Rows from block 15 of the image encoder of a small contrastive image-text model, named by matrix and row number. Rows with one number belong to one channel. Each number is 500 + 40 x the weight over its row's rms, rounded and kept within 0 to 999. All counts start at 0. Numbers have three digits each.
After each channel's rows are labels from the 100 images, of 14976, where the channel reaches its highest value: "top examples" is what is common among them. Only what is clearly more common there than usual is listed. The data: photos of plants and fungi (iNaturalist).
# convs0: first 3x3 conv (encoder.blocks.15.convs.0.weight, 192x192x3x3, standardized in use, each kernel summed), inputs 96-191
# convs1: second 3x3 conv (encoder.blocks.15.convs.1.weight, 192x192x3x3, standardized in use, transposed, each kernel summed), outputs 96-191

convs0.179:471507473499467523521509455461522497474487613443498509504538471483543464534572517500506462511450480466540586541503541456501507487565504536498506520515490427514537437504501487506476525485515502483561481526472458447463436477483523466500502476512480515524457535498468504524464423530533481576
convs1.179:480542461519423497500561556542484441546513472488543553524556511549540516549495442517463418549488539536525512479489519522414390469526559478531585548448534432476458531501443495477508492516524485510406560568424504513454543503462462434499502501541479507551581497451442504441418522554508573526
top examples: order Fabales; family: Fabaceae

convs0.89:465548548519529513499503522484499469510552502454494534437541491479514521450518520400506486485442557517398424501548547469447498521490436516494445516484474432534483536529513476540522503457487588546514515524529528580518546452551486506567483514402446490472533522557514566468509478505548484451
convs1.89:453628544529457481470507449551509499480426471498496515474520532487498495479490521542511493526477461523506532506505469447504477465540462494526477604544462494477542524493523446502555481520506543546551471494429498492462535549517451489523496524507582435530454495523411496513502417523515583537
top examples: order Asterales; family: Asteraceae

convs0.44:472430438549483462443492502468501508592555458502563490469489464437450557511519520425535497498428501516529553488523552475456539511480473533517566553505487481457512545519544601460499422448472513493468579591484490530444533465524546463525509494537529516518464512508491441443405483448493484540
convs1.44:501489578512523505487516545483550481452540538473429505546573504427526474447542518495494526531495495495523568499522529495482497463549572446506492491499457466542537498423485565568596568481531466534483574503574510538546520545472467535452481462546522548475540537514485539475510523425516476518
top examples: order Caryophyllales; family: Cactaceae; text has "cactus"

convs0.58:521489497476451450491548465468526472462535554477624510473528525527504520470507467482592488501539500495446611493422526536506480477454499453508453520498520491511432502482522530483531545498558467499462462619489538491485499593529430548497491523524507461546526491537511488493501466541560498522
convs1.58:523475549528483511606526549459452492515457472551567460479457463508473464500449494528456506553484438551520521494494545422505487540480439514463497480488613516421536554533576466494541402474450512524425546620573519519547498464482492472494504494451482561493526493484506486483536493426527474506
top examples: order Lamiales

convs0.181:547547506514500541506555510458470471519555477539575502483516551503469464519470524489547506517536506513549446421433529545512479497532497529510453510510537440570507491525517487430466505486526494485467413713488512510468554547554519572497515500473457483476510532538532516520588489520496500489
convs1.181:448515485463558489534544494464502508539458523576475444433444485525474502453505517460493502459461461430543488470438451385424519518533521521558519521496480525503451488549523514504519509483507563554438609652494540507447445472442522476523480550444525535521463454477446513443481408427529429527
top examples: order Lamiales

convs0.7:495585493489470549445427441448487507478544456507431475441502509461474465548528515496482489469526542494437463456520504537550448427487477582525478449564572440461527544443572508490531480491503522482459492478475511476502559539590428494489491466473542522505467567480485491485467512605514555464
convs1.7:501628482532460592531455481533469520543477481540470540502408485497479476542540504504487537482482440503490558515505581455526493548539538595513512520576527551520433481509528525501533473498489480499511526461476520552525491469503572534483481535535554508437510448524517498507509477520590457541
top examples: order Asterales; family: Asteraceae

convs0.174:548523434550488530486506476378473453486474447459461465478499468486529492478472458505450442489595433476421467510497523479552487531470503599466519499516493509532609508566540507469470449411474528502529558574522516543461531474569520517485538492493479605450457490475478525488422484487530498406
convs1.174:522487516501560468586534543463411499483466568486522433527571487521491502410424484403495472533481496478465556535504561448428502514495483497544541523547524502510466404570449444553470539465497480468476412528428476486477505416463509515522491521439545473530544539542501475502432498463556457510
top examples: order Asterales; family: Asteraceae

convs0.110:493561502479560524546534412494523579532518514486557504463493507505487499493552521495465531464477569486510472509529445446416510428486561487503508522530515490457452567578512448449469483488564492430476455469502454491518485497529484452525497535486466505562494464518472567484483409546458504451
convs1.110:436456506424456533497477441476482505502484522503541550481480559455526452528549529493516500546541546518488485519555481506501567495490497543498478515480457448549457580534594527501465460530543553413491528564496527475475549529505519506477536455551506605519477520522464514504561462529559482601
top examples: order Asterales; family: Asteraceae

convs0.132:477524513478484521438495524445622439523456501526523500488494506532437533500518482506539577528465521475520487453428483552518501495510495483509424453520554421486553435606523566449521413456496490467512502483520556480482503482477455539475509555530501470497496462494489557426469431402492550539
convs1.132:436491506507477553523483496372611534484422431544498515532542463508512577510480449449505509520507504591511505460465505448523493484532553494509526471484496459486528526422451466543460479518564530492486431526486477458519458465511550499503494485505480471513543527514553443525503465528579594505
top examples: order Asterales; family: Asteraceae

convs0.66:494575415434536472444408397482557471507531503428446463445524398428507497483564516455529474522462517535573448529507515450506507520525517527514460541556518420479467532466534516497557528531503570506523457405520529559605521470533499474467511489502483464498520479537443478516520522453521495457
convs1.66:450562491519491553506526499459498567437503471369536432525547520491492501467557548441469557439466497469500480485427464448481559504557430501516443515463511459584500422506464428465492539487424456517543451491477546483508500516483586518483521490490543538505513471536531508531449492531496538542
top examples: order Asterales; family: Asteraceae

convs0.175:511549544495458533608546599522514524485510515593463498502436466529480511471441502492522456470494539495531469595562544487499547470528474512476553555528424500529431494508528452489474428467447480466543508502497482555469536533508499445405444523481512510447499465538518518495441542484448456532
convs1.175:489500499545466514485510502564511480535519539452474518519539553496499609470502444506452490535494490541467515556513529456496428493395498478445505432498538545440510436497516507493490527446522467488478548506557521467513578473476499486489564521585471458468507539508464421519519478482435555518
top examples: order Asterales; family: Asteraceae

convs0.59:507512459503481584443429421513496459480473452458479476470551502497460457568522542530473544504528526464482489495490510528530453442450481547491545514485499500528588497453582483522496472466557497493512536517572499592456546487531484540490483514516487491492473510485458512517502505605432491509
convs1.59:519466545477447542473468492577446520537434500493456547456444513523461459481522502558550456426553517480522530484535488461472515488556553543488597488490526511512555524492504559542493488494407538531508512442442512550511545449522523465499472512512488527504446519442474467549478531472531459556
top examples: order Asterales; order Ranunculales

convs0.76:504479499452444497502456452588463536510461472517467512464513506526520543509528468494543528521532532502547438485586513457493523526456507435524463461472560531467488518536504402470485505472503483583514549521505470470500477493523417482508527502426538481555504498484467499473484509483479550503
convs1.76:513460458517457525479489467617462519489496532528443453483482506529494445487545489516486579470467440497491476507550462527489526525511484516485467462430490590474575514434506479439490586415479510456479511475531492458491494465511567493486531570503432467468432510501454490452502514505397411501
top examples: order Caryophyllales; class: Liliopsida; family: Cactaceae

convs0.98:493471476493547564487540516481544560459525479545591470610523525483567571475485511475507499556536543480532610489488499476488550499479522488527485480512471499529520495407500467466516570521491551470428487380487505494516480503464472518501500500487474512450488472534465529452548479430479523381
convs1.98:505518555459483446579503539447444480517505484539472539506468458529502514486513521482541528421511506510506528519487476523452485541521405567553504464501466446575499456481525529482514479423546468450511515455533466502532573492496552551534517466457463394509505528439480492533491489519472523427
top examples: order Caryophyllales

convs0.105:475525527561498517493591468488459473483532458421529512511512540507527524613538526500508464490537547472559438475478559440501463535493549474571541434484486520500500513464498515523522523487501487579487430449501460464491456521466482536536475521450502509441543528543542546484497448489496520467
convs1.105:469470513510454529514463489560482494522493482495501470504447530537495565446516450419463512454471449500453522519451495518491533547543505470404519514565516474513478495500509563501512489546517565501434505503580477496485523482488549501445441471501562412524548424494539499433530519504548454522
top examples: class Liliopsida

convs0.178:605473483475502518465463527561526472452408519507499506515476526528477444488516474408513559481471505544501409490640486601525602525502515434549541494527550487471516497502461551549507522558511558508491620426534548490562444510410451537480516458476616549486512567497489499527485505528499512478
convs1.178:463486471513484559504483432586433542591454491480534531512502502526567441483535467609546475485515565472491515510491513412473472513560498480518511485400499398499477550464493483477470472498541518432477323428481453499474567507453457486485477519528367604476511527507465520496520527483459459488
top examples: order Asparagales; family: Asparagaceae; text has "yucca"

convs0.19:474435544567515575507474444488545465421537540483495465556511464519432485497461485484494473435539467448469490460506430451496490453495458504482490467514467430493443537455487515470495515507526509520509509461442490467517528500474448466569474512458436529525547519515478556482556487485465493536
convs1.19:549512507465462528515463477492454451512476451486458561501432492504491518501529452455472461513514480480486504539471570544458507531501556473386450452528594636486426519458568524459483511477535474524445551474495601406535508527499507552483468511522584568512518539487508491500493536544568488533
top examples: order Asterales; family: Asteraceae

convs0.166:519506561518511559443463507474511461516496564561435427527557518548547483478565484479423556433488536470463469521477443497466498482512508504497534563537487513502546491550516405497444528524438415468516436548492487423474566533494530473512474487594502446451477424408489489487457568495490546503
convs1.166:527515521462479544464478538487512489514456508588505566544471527519460484538507479535515471565489491498480498534449532571514516557454473516513497481495470456461454442448502503453469543541548544447523532478561466474553477549494504494440530540543478484534524546541499506479576469475428457518
top examples: order Asterales; family: Asteraceae

convs0.75:489543462459436530452519545497468478468469475475432465548368477508446489496533502474517528511606459471558528445513565549540485495485524514517519521466473493528446443471431493447470489461546489452549427628484480522513528545513514487473493505505566533510478538505566550546545532565468495568
convs1.75:469509535480451494522525510440446524467400545507485389549453499516427519501509502542516580489503540522512506490489513397511520537503489467491487504523515516483505485510532562478504465440501593529453564590514536532510545516506474553490482494506515555499438494447613484491480521456467447418
top examples: order Asterales; family: Asteraceae

convs0.165:491585545573520594495463555499485493499429574403522478438551508465522464538472467426473556497429504519504543524570502550493493500527471503519500430534532481467497539426538510484490487485422474569484442427471483522520581503485430489471493440473458468469504495511468501513479565479485534575
convs1.165:527643506520526573445464455467505457532499418491492478480533478466421504445589530504497444493471572430515509466447481470529490476516450488411394504558569575455516454497538477506516517487494499556541602469478455450469606510492534479495431513489508449493499512506499480528432511487501500524
top examples: order Asterales; family: Asteraceae

convs0.183:437511490470491454502548496439493512500517475494530487557493507462502551486454473441508457524549418500542546475484567484470493469506500555525550435516496455509601451518548441455486512504502512467472541510472500524577496521490482472468488513425483529445574455540571454499496513472547472538
convs1.183:539493589470492448522532506422470568517490573474525455556491491500572532446480441391455495488452526509529516484473513453498447510514507481482479523523486553487575565547477472535524538549522444568555605514557518509474568444497461513499498454527559488497507524462482521528491511478492495536
top examples: order Asterales; family: Asteraceae

convs0.3:523569467488542489443486556478470484599570471478538481531509499439569518440452514510529496441478471487485573532503529462481502521479463507466499494508495521426551524522495515464488482522520467453518539513486492521479457508588576463492466541462450463467461508534498496498448429468566510462
convs1.3:489538462514554505474514503500554480361499562401460485491465442492546505507488532478503508439461558446486435510489481483538459508477451493535454505543489461600459531537434549505497512523457543451533408536552438531460425512494434540528573449434524418513472467465485528492501552549480464514
top examples: order Asterales; family: Asteraceae

convs0.73:468472525521439551531541544447511525505512508505579525505525427454553560495465469494493507462455484522479457540485538467545561580447517490463504496527508541494500560502503508457450510464474548581466453605492507451482421531564463536555527517532514460465471512513507564565516484493556452524
convs1.73:415459486553480527547475494494490530440482499418550502480542555480446543516503510505541550513492494524579502434535557453509494428462523447441412559527526576509489594497485551513406477557442493537488492552521507520520509529414479478570551493458404500570510527508561541517489592460496492445
top examples: order Asterales; family: Asteraceae

convs0.191:490564531524461452527554515528527506446615483522509517485517503528452493524502500458498496506444491516475442555509445446478496425545530504457509554581529548458447553513598565488555443473510524473439491538515576584507590463487471489471498468488496552508469483504440540483478474490428463470
convs1.191:488543495526478443500507524512515527533488506500489521473519518535495522532515459491463423599483537505505514533591528460486485393466507478504589517491541540468485521468488444518574494435546458527509520495491493524480530489530600497417543495451521484458518564541436487538497418524486538517
top examples: order Asterales; family: Asteraceae

convs0.45:447552477531485566467455483498439546535496586497546433506482539442522440569461496491465535490481497555483482494471459542451419520495471534475515465507531598473508545496500528492514485530491479506546537502465462370475518493503533520533485509507497513566530490498508494483462429498490490560
convs1.45:592521480528470569452467524551481493482445450500467545441489509534534451520540458540503481492502488510451540503482527445476490439510432543483503526518490407511562480492468487514503524504479501421521625515445489535488525517509478505467583469438457496546533465494518544518516538594462552483
top examples: order Asterales; family: Asteraceae