config.toml
tokenizer = "char"
encoder_norm = "groupnorm"
encoder_activation = "relu"
text_encoder_layers = 6
text_encoder_head_dim = 32
batch_size = 128
Rows from block 2 of the text encoder, named by matrix and row number. Rows with one number belong to one neuron. Each number is 50 + 12 x the weight over the matrix's rms, rounded and kept within 0 to 99. All counts start at 0.
# fc1: MLP up (text_encoder.blocks.2.mlp.fc1.weight, 1536x384), inputs 256-383
# fc2: MLP down (text_encoder.blocks.2.mlp.fc2.weight, 384x1536, transposed), outputs 256-383
fc1.597:72 48 37 48 44 73 47 44 56 60 60 50 32 48 40 44 36 53 57 46 40 48 29 59 74 59 60 61 56 69 56 45 44 59 69 38 49 46 49 50 65 33 40 23 51 65 47 83 54 44 38 59 76 49 53 64 63 49 44 55 49 35 70 50 74 57 48 39 50 39 60 34 55 48 66 62 47 54 62 49 42 35 47 48 38 55 64 54 48 52 26 58 43 58 53 40 46 63 45 67 52 49 28 37 48 52 34 31 45 55 51 62 26 49 50 38 56 58 57 46 32 46 22 54 36 63 35 56
fc1.598:49 57 61 42 44 46 45 54 57 45 57 49 42 50 42 50 60 46 39 54 45 61 49 50 44 50 52 56 40 39 48 51 43 47 49 52 55 50 55 43 50 50 53 48 44 52 56 48 49 52 47 55 46 54 46 51 49 51 56 47 48 54 52 38 50 56 49 44 48 51 52 50 62 51 49 48 52 47 52 50 52 38 54 43 50 43 47 50 41 48 46 65 47 51 45 48 66 42 52 52 52 36 56 48 47 56 43 51 56 42 45 47 47 48 54 49 51 48 49 46 56 50 51 53 56 59 59 61
fc1.599:49 56 47 55 35 53 42 55 39 50 58 44 41 37 38 60 34 62 53 73 40 66 35 71 62 43 52 55 32 47 54 44 61 51 56 59 52 32 64 47 49 37 34 42 52 73 46 46 48 35 61 67 60 59 52 36 57 56 51 46 56 44 57 49 65 53 49 45 56 41 62 48 45 45 44 45 54 54 39 41 66 53 53 55 54 49 63 61 56 51 35 54 54 41 41 29 55 52 32 35 56 48 58 45 38 38 52 63 56 48 49 45 37 51 63 44 61 56 43 64 54 35 59 43 50 62 53 56
fc1.600:48 40 55 58 43 35 67 44 53 44 46 46 47 41 51 49 60 49 61 52 54 46 36 52 53 45 53 53 56 35 44 45 61 54 38 50 47 56 66 63 63 56 50 31 46 61 48 42 51 42 54 49 51 57 46 55 54 56 53 48 56 67 46 43 46 30 43 52 55 49 42 57 40 44 49 60 58 37 39 36 50 46 57 49 41 50 47 43 42 40 54 60 46 55 57 40 51 48 51 59 41 44 71 40 61 54 60 55 40 53 47 55 36 48 60 44 46 45 53 70 43 55 36 55 59 43 64 43
fc1.601:34 50 53 51 07 48 80 55 38 40 60 80 87 61 48 48 46 66 57 33 31 74 56 12 08 36 57 49 61 27 38 12 76 35 74 35 20 40 52 60 80 54 66 51 85 52 54 52 52 30 60 25 44 50 62 11 72 50 22 24 08 70 51 36 55 44 36 33 52 98 77 41 81 42 55 47 55 39 37 23 60 59 46 41 28 25 55 06 56 48 40 46 53 37 56 70 72 80 44 11 88 31 31 46 70 25 59 52 78 70 50 61 58 39 43 27 27 12 53 70 34 71 44 22 42 44 43 32
fc1.602:43 49 42 51 39 40 41 47 39 44 46 51 49 59 50 48 42 50 53 49 44 35 48 40 46 50 43 52 40 44 58 56 57 58 52 39 63 57 48 44 33 64 49 64 43 57 59 40 60 45 51 49 54 46 55 53 43 63 51 48 53 58 58 48 50 51 59 50 56 53 51 56 45 43 39 57 47 48 51 56 52 41 47 50 64 54 51 45 42 46 50 55 47 47 55 57 62 44 36 58 40 44 42 32 47 43 46 36 59 61 48 54 44 50 46 52 42 54 40 45 54 54 42 45 47 42 47 43
fc1.603:63 62 63 59 45 43 39 48 61 46 42 53 54 46 52 55 63 73 49 49 58 54 50 54 42 55 33 39 44 52 50 37 44 39 51 49 48 45 74 63 53 53 52 62 51 50 52 39 51 46 53 53 36 34 46 49 62 54 44 37 56 39 50 48 36 40 43 60 46 61 49 48 68 61 39 49 52 57 56 47 58 40 45 53 54 48 42 51 52 48 49 58 57 50 60 47 52 44 59 42 42 34 56 48 69 47 33 49 46 35 44 53 54 50 55 48 46 52 64 48 46 69 65 76 47 39 47 61
fc1.604:51 54 53 58 45 51 50 57 46 55 56 44 48 48 49 40 56 46 56 49 51 51 48 54 53 52 49 51 35 53 45 50 54 58 50 56 52 54 54 42 47 52 48 50 44 49 51 59 55 47 53 44 51 49 51 56 51 44 49 49 51 48 53 51 50 51 44 52 51 53 47 51 52 50 45 45 53 50 56 41 51 51 52 50 55 46 52 53 58 47 55 45 50 41 49 52 51 50 43 56 41 49 53 44 53 62 47 40 50 50 50 49 47 46 53 44 50 39 51 49 50 63 45 44 47 50 46 60
fc1.605:49 50 49 49 49 56 46 61 54 51 47 55 47 63 52 57 49 51 48 51 48 52 49 54 53 46 54 55 55 55 51 54 48 49 46 43 54 41 47 45 52 48 47 47 49 49 55 51 48 54 52 44 47 44 66 49 48 51 49 40 46 47 54 43 46 50 47 52 43 57 51 47 50 53 45 53 52 51 44 54 49 48 43 55 49 47 44 49 50 55 46 51 46 43 46 51 53 51 42 52 41 50 50 55 56 49 48 47 55 47 50 53 51 50 53 53 48 48 51 47 50 50 51 51 46 53 51 45
fc1.606:54 53 39 57 71 50 72 63 52 54 58 58 49 52 52 55 12 32 37 46 31 31 44 49 41 60 34 53 57 38 65 42 65 70 23 71 64 69 90 36 45 71 47 46 32 37 50 63 57 47 19 52 69 41 36 34 24 32 60 28 51 77 82 42 55 57 63 55 56 39 34 48 63 38 28 32 56 46 51 72 55 28 40 41 39 25 41 71 47 22 53 14 57 32 52 69 56 31 91 37 31 65 06 47 32 61 21 54 73 29 78 28 56 32 69 44 52 69 26 37 55 49 61 46 55 48 72 55
fc1.607:57 54 45 55 57 43 59 44 50 51 38 55 54 49 46 57 44 50 53 69 59 55 51 46 39 63 55 48 51 46 55 39 54 50 46 53 44 61 55 55 56 63 57 47 44 54 39 54 44 56 56 52 41 64 50 37 53 46 58 63 43 53 49 37 40 55 47 58 62 45 44 48 54 54 49 63 41 43 48 51 58 46 40 56 55 52 47 52 52 47 48 49 68 62 52 49 52 47 52 50 47 48 44 50 54 56 46 44 49 44 55 50 47 54 65 54 51 54 48 52 41 49 55 56 57 42 40 45
fc1.608:59 52 74 47 41 53 30 73 59 57 46 48 52 42 43 72 41 32 36 74 40 62 52 46 54 58 68 21 49 36 62 57 62 74 64 64 54 57 54 27 47 59 49 36 72 53 46 57 36 40 44 31 62 51 56 70 63 64 41 72 56 54 59 54 42 44 52 64 40 50 47 56 33 43 47 46 37 61 50 60 57 35 73 76 49 59 31 40 70 58 42 84 42 43 66 35 29 34 44 71 57 60 42 64 25 57 44 59 47 54 42 32 60 74 52 40 62 36 44 47 30 60 23 85 29 31 32 28
fc1.609:36 57 77 30 66 37 61 59 41 50 58 49 46 51 60 59 33 50 33 52 65 30 50 46 72 59 65 52 60 59 55 50 45 74 64 57 65 46 38 46 44 38 34 34 51 48 57 44 61 18 59 53 42 49 61 58 72 62 35 42 63 69 49 53 38 48 61 59 56 62 58 26 19 59 52 42 40 64 50 47 43 51 46 69 58 37 54 48 55 41 45 41 58 58 42 51 67 41 60 56 73 34 50 59 67 53 71 44 46 75 55 48 49 24 34 50 71 57 44 55 29 44 59 34 52 57 64 17
fc2.597:57 48 63 63 48 58 49 50 45 62 47 69 43 43 43 65 57 49 44 33 40 51 48 57 50 42 50 51 44 61 65 53 63 47 65 33 47 43 40 63 72 34 64 71 55 65 59 52 39 43 50 59 45 42 64 41 62 55 36 29 59 47 45 51 47 48 43 52 38 54 56 43 40 66 43 56 51 57 61 56 60 54 48 50 57 36 35 41 47 44 42 50 44 48 33 57 44 53 45 38 63 45 52 45 73 56 52 52 43 47 42 62 69 32 53 53 44 47 61 57 37 38 59 42 31 33 33 30
fc2.598:49 47 44 56 47 53 54 46 44 46 49 53 51 50 47 49 49 56 50 46 53 50 52 46 44 58 35 42 49 57 52 49 58 48 43 49 50 46 52 55 52 50 55 43 54 42 56 52 47 56 51 53 47 44 60 48 44 48 42 47 51 48 55 50 60 41 50 44 56 47 57 46 49 49 64 60 57 47 45 55 56 47 49 51 54 52 52 44 50 46 55 56 47 51 54 51 41 46 47 50 45 45 45 59 51 47 38 42 44 56 49 39 53 53 44 55 41 50 54 46 44 47 45 49 53 54 51 51
fc2.599:53 56 58 55 58 40 46 56 54 57 50 57 55 43 54 47 48 54 49 41 49 48 66 56 44 41 58 39 50 45 34 59 51 47 60 48 45 43 47 51 52 52 59 53 57 55 45 42 35 48 59 53 59 36 59 41 46 53 51 49 51 58 48 63 52 46 38 39 51 68 57 67 42 48 42 43 51 58 58 74 66 44 49 51 52 36 53 50 46 37 39 39 47 53 44 52 50 59 57 37 58 46 39 51 56 45 49 45 52 50 52 46 42 50 38 54 41 50 32 57 40 36 62 53 43 50 52 43
fc2.600:47 55 54 43 58 44 44 42 53 57 61 58 41 37 40 54 46 57 41 60 76 62 35 44 55 50 41 68 37 54 66 45 58 55 54 38 37 44 42 58 49 55 54 60 57 52 57 60 47 62 59 67 34 46 50 44 46 43 53 42 48 43 50 51 61 53 53 61 53 55 48 51 53 55 59 47 54 62 38 54 64 41 44 47 42 46 39 63 65 39 59 45 41 61 60 45 53 46 54 50 43 50 54 58 56 62 47 44 54 59 54 60 40 64 49 49 69 45 55 56 38 54 63 53 50 43 57 58
fc2.601:60 14 22 54 70 80 55 74 38 96 56 29 57 60 40 21 00 74 60 65 00 70 88 87 80 44 52 64 31 56 59 54 58 43 62 33 73 43 55 16 42 23 78 49 62 32 50 76 59 53 86 32 10 99 51 79 65 61 39 39 57 63 59 35 14 68 49 66 62 01 15 16 42 70 50 26 46 55 63 48 47 68 50 44 93 20 82 00 28 00 54 29 52 54 52 18 40 74 79 46 50 52 66 44 18 26 48 35 67 75 46 39 35 94 40 19 41 51 38 48 76 73 45 41 22 75 68 31
fc2.602:51 37 55 29 52 48 55 45 62 40 35 50 56 52 50 55 54 37 63 44 57 50 61 51 54 51 29 64 50 39 58 60 47 33 49 41 43 46 43 52 46 49 68 60 66 41 52 47 47 44 57 40 57 33 47 57 65 62 51 57 37 53 59 43 51 52 68 47 51 48 33 45 57 49 52 60 63 42 45 52 29 43 36 55 75 43 56 64 33 52 59 52 53 38 48 61 46 57 51 27 44 57 46 53 36 54 61 50 47 48 46 35 35 54 40 44 44 58 59 41 36 48 54 51 56 64 36 52
fc2.603:48 54 61 44 49 55 43 49 54 44 68 52 50 60 59 25 42 48 52 67 41 39 46 51 44 70 54 42 54 55 66 32 51 51 59 47 54 45 53 56 60 42 55 52 51 48 46 53 56 48 58 40 58 49 31 54 27 55 41 49 56 50 45 66 38 40 40 64 66 62 51 41 42 44 58 49 42 54 47 52 39 41 49 49 43 59 38 53 34 40 43 58 56 53 50 39 42 68 49 41 65 52 53 55 54 62 59 68 46 55 39 55 59 57 70 51 47 61 51 46 29 40 51 46 52 62 60 63
fc2.604:43 59 45 54 53 50 55 49 46 56 56 48 46 45 44 49 56 54 57 40 46 52 49 50 58 46 53 46 37 53 57 55 51 50 51 49 62 41 45 54 49 57 45 61 50 50 56 47 45 52 50 57 50 57 53 49 48 44 39 53 49 48 39 50 51 55 51 45 49 51 44 49 49 52 50 61 67 55 55 54 41 40 56 53 50 56 47 56 45 45 62 46 49 46 43 50 52 53 52 37 54 60 56 56 54 42 46 49 53 48 52 45 44 47 47 53 49 52 47 53 45 48 43 47 55 51 56 49
fc2.605:53 44 47 49 48 47 51 51 50 48 51 48 52 52 49 44 46 52 56 49 55 47 55 48 50 50 40 41 52 48 47 47 46 44 54 54 50 54 49 60 51 59 53 51 52 46 54 54 50 53 52 57 53 43 40 41 49 47 52 58 52 52 51 53 51 46 51 46 53 40 44 47 45 55 53 46 55 43 52 50 49 54 53 46 52 51 46 56 48 48 53 51 58 56 51 46 49 43 54 56 50 49 48 53 44 56 44 59 43 54 53 48 47 49 54 53 48 57 53 50 43 53 43 58 44 51 51 49
fc2.606:55 51 48 45 72 60 30 34 15 45 44 55 18 31 65 65 45 56 52 26 45 54 50 54 68 75 68 56 58 40 55 59 68 49 37 56 67 80 61 46 59 53 36 42 40 53 66 44 42 42 49 40 70 65 58 29 52 31 46 25 55 60 51 67 33 62 66 69 76 46 49 36 48 42 33 26 61 37 59 43 58 38 81 33 69 41 15 31 59 44 35 73 51 03 82 66 54 51 53 52 46 35 62 61 52 43 76 46 67 36 73 40 38 38 52 49 57 37 40 57 46 48 44 64 42 80 67 28
fc2.607:47 58 50 40 48 50 41 53 59 60 50 51 34 63 53 44 49 56 48 62 54 52 47 43 56 54 47 51 45 58 43 49 64 43 43 51 44 55 57 55 43 42 55 41 58 47 53 45 53 63 47 54 50 42 60 55 47 48 56 53 45 48 45 50 62 54 58 32 40 53 54 44 61 53 44 53 55 52 54 58 41 50 48 41 47 52 46 48 46 47 49 52 57 44 56 64 46 49 59 43 45 36 43 48 45 52 62 59 38 47 47 48 54 52 62 38 48 39 50 39 34 59 40 55 40 49 52 50
fc2.608:63 52 46 60 54 40 27 32 51 55 63 82 54 54 42 60 51 39 56 36 71 56 58 52 56 34 63 58 43 56 45 27 22 37 65 55 56 34 52 40 43 44 79 43 62 43 69 73 26 40 30 50 60 49 53 55 63 41 63 67 42 65 65 27 34 48 47 69 39 49 60 40 41 44 43 69 77 48 46 45 65 55 55 53 61 43 66 32 53 29 75 49 47 61 51 45 38 77 41 40 67 46 56 52 50 50 41 57 40 47 44 45 33 46 53 34 66 53 36 75 60 39 56 44 47 39 55 54
fc2.609:40 56 74 58 75 46 43 60 57 43 64 52 39 39 62 60 36 59 56 42 66 50 62 61 44 63 71 26 51 53 44 37 41 75 50 28 35 51 51 53 54 53 49 59 29 55 45 60 58 42 47 45 48 45 56 55 45 74 45 73 31 53 40 40 47 53 61 49 45 49 66 41 60 58 54 50 48 44 58 55 34 72 67 44 60 36 65 48 52 57 76 50 61 59 62 42 46 50 31 51 37 34 53 66 58 49 38 27 68 48 51 73 69 48 58 51 52 56 28 45 40 48 39 74 52 35 62 46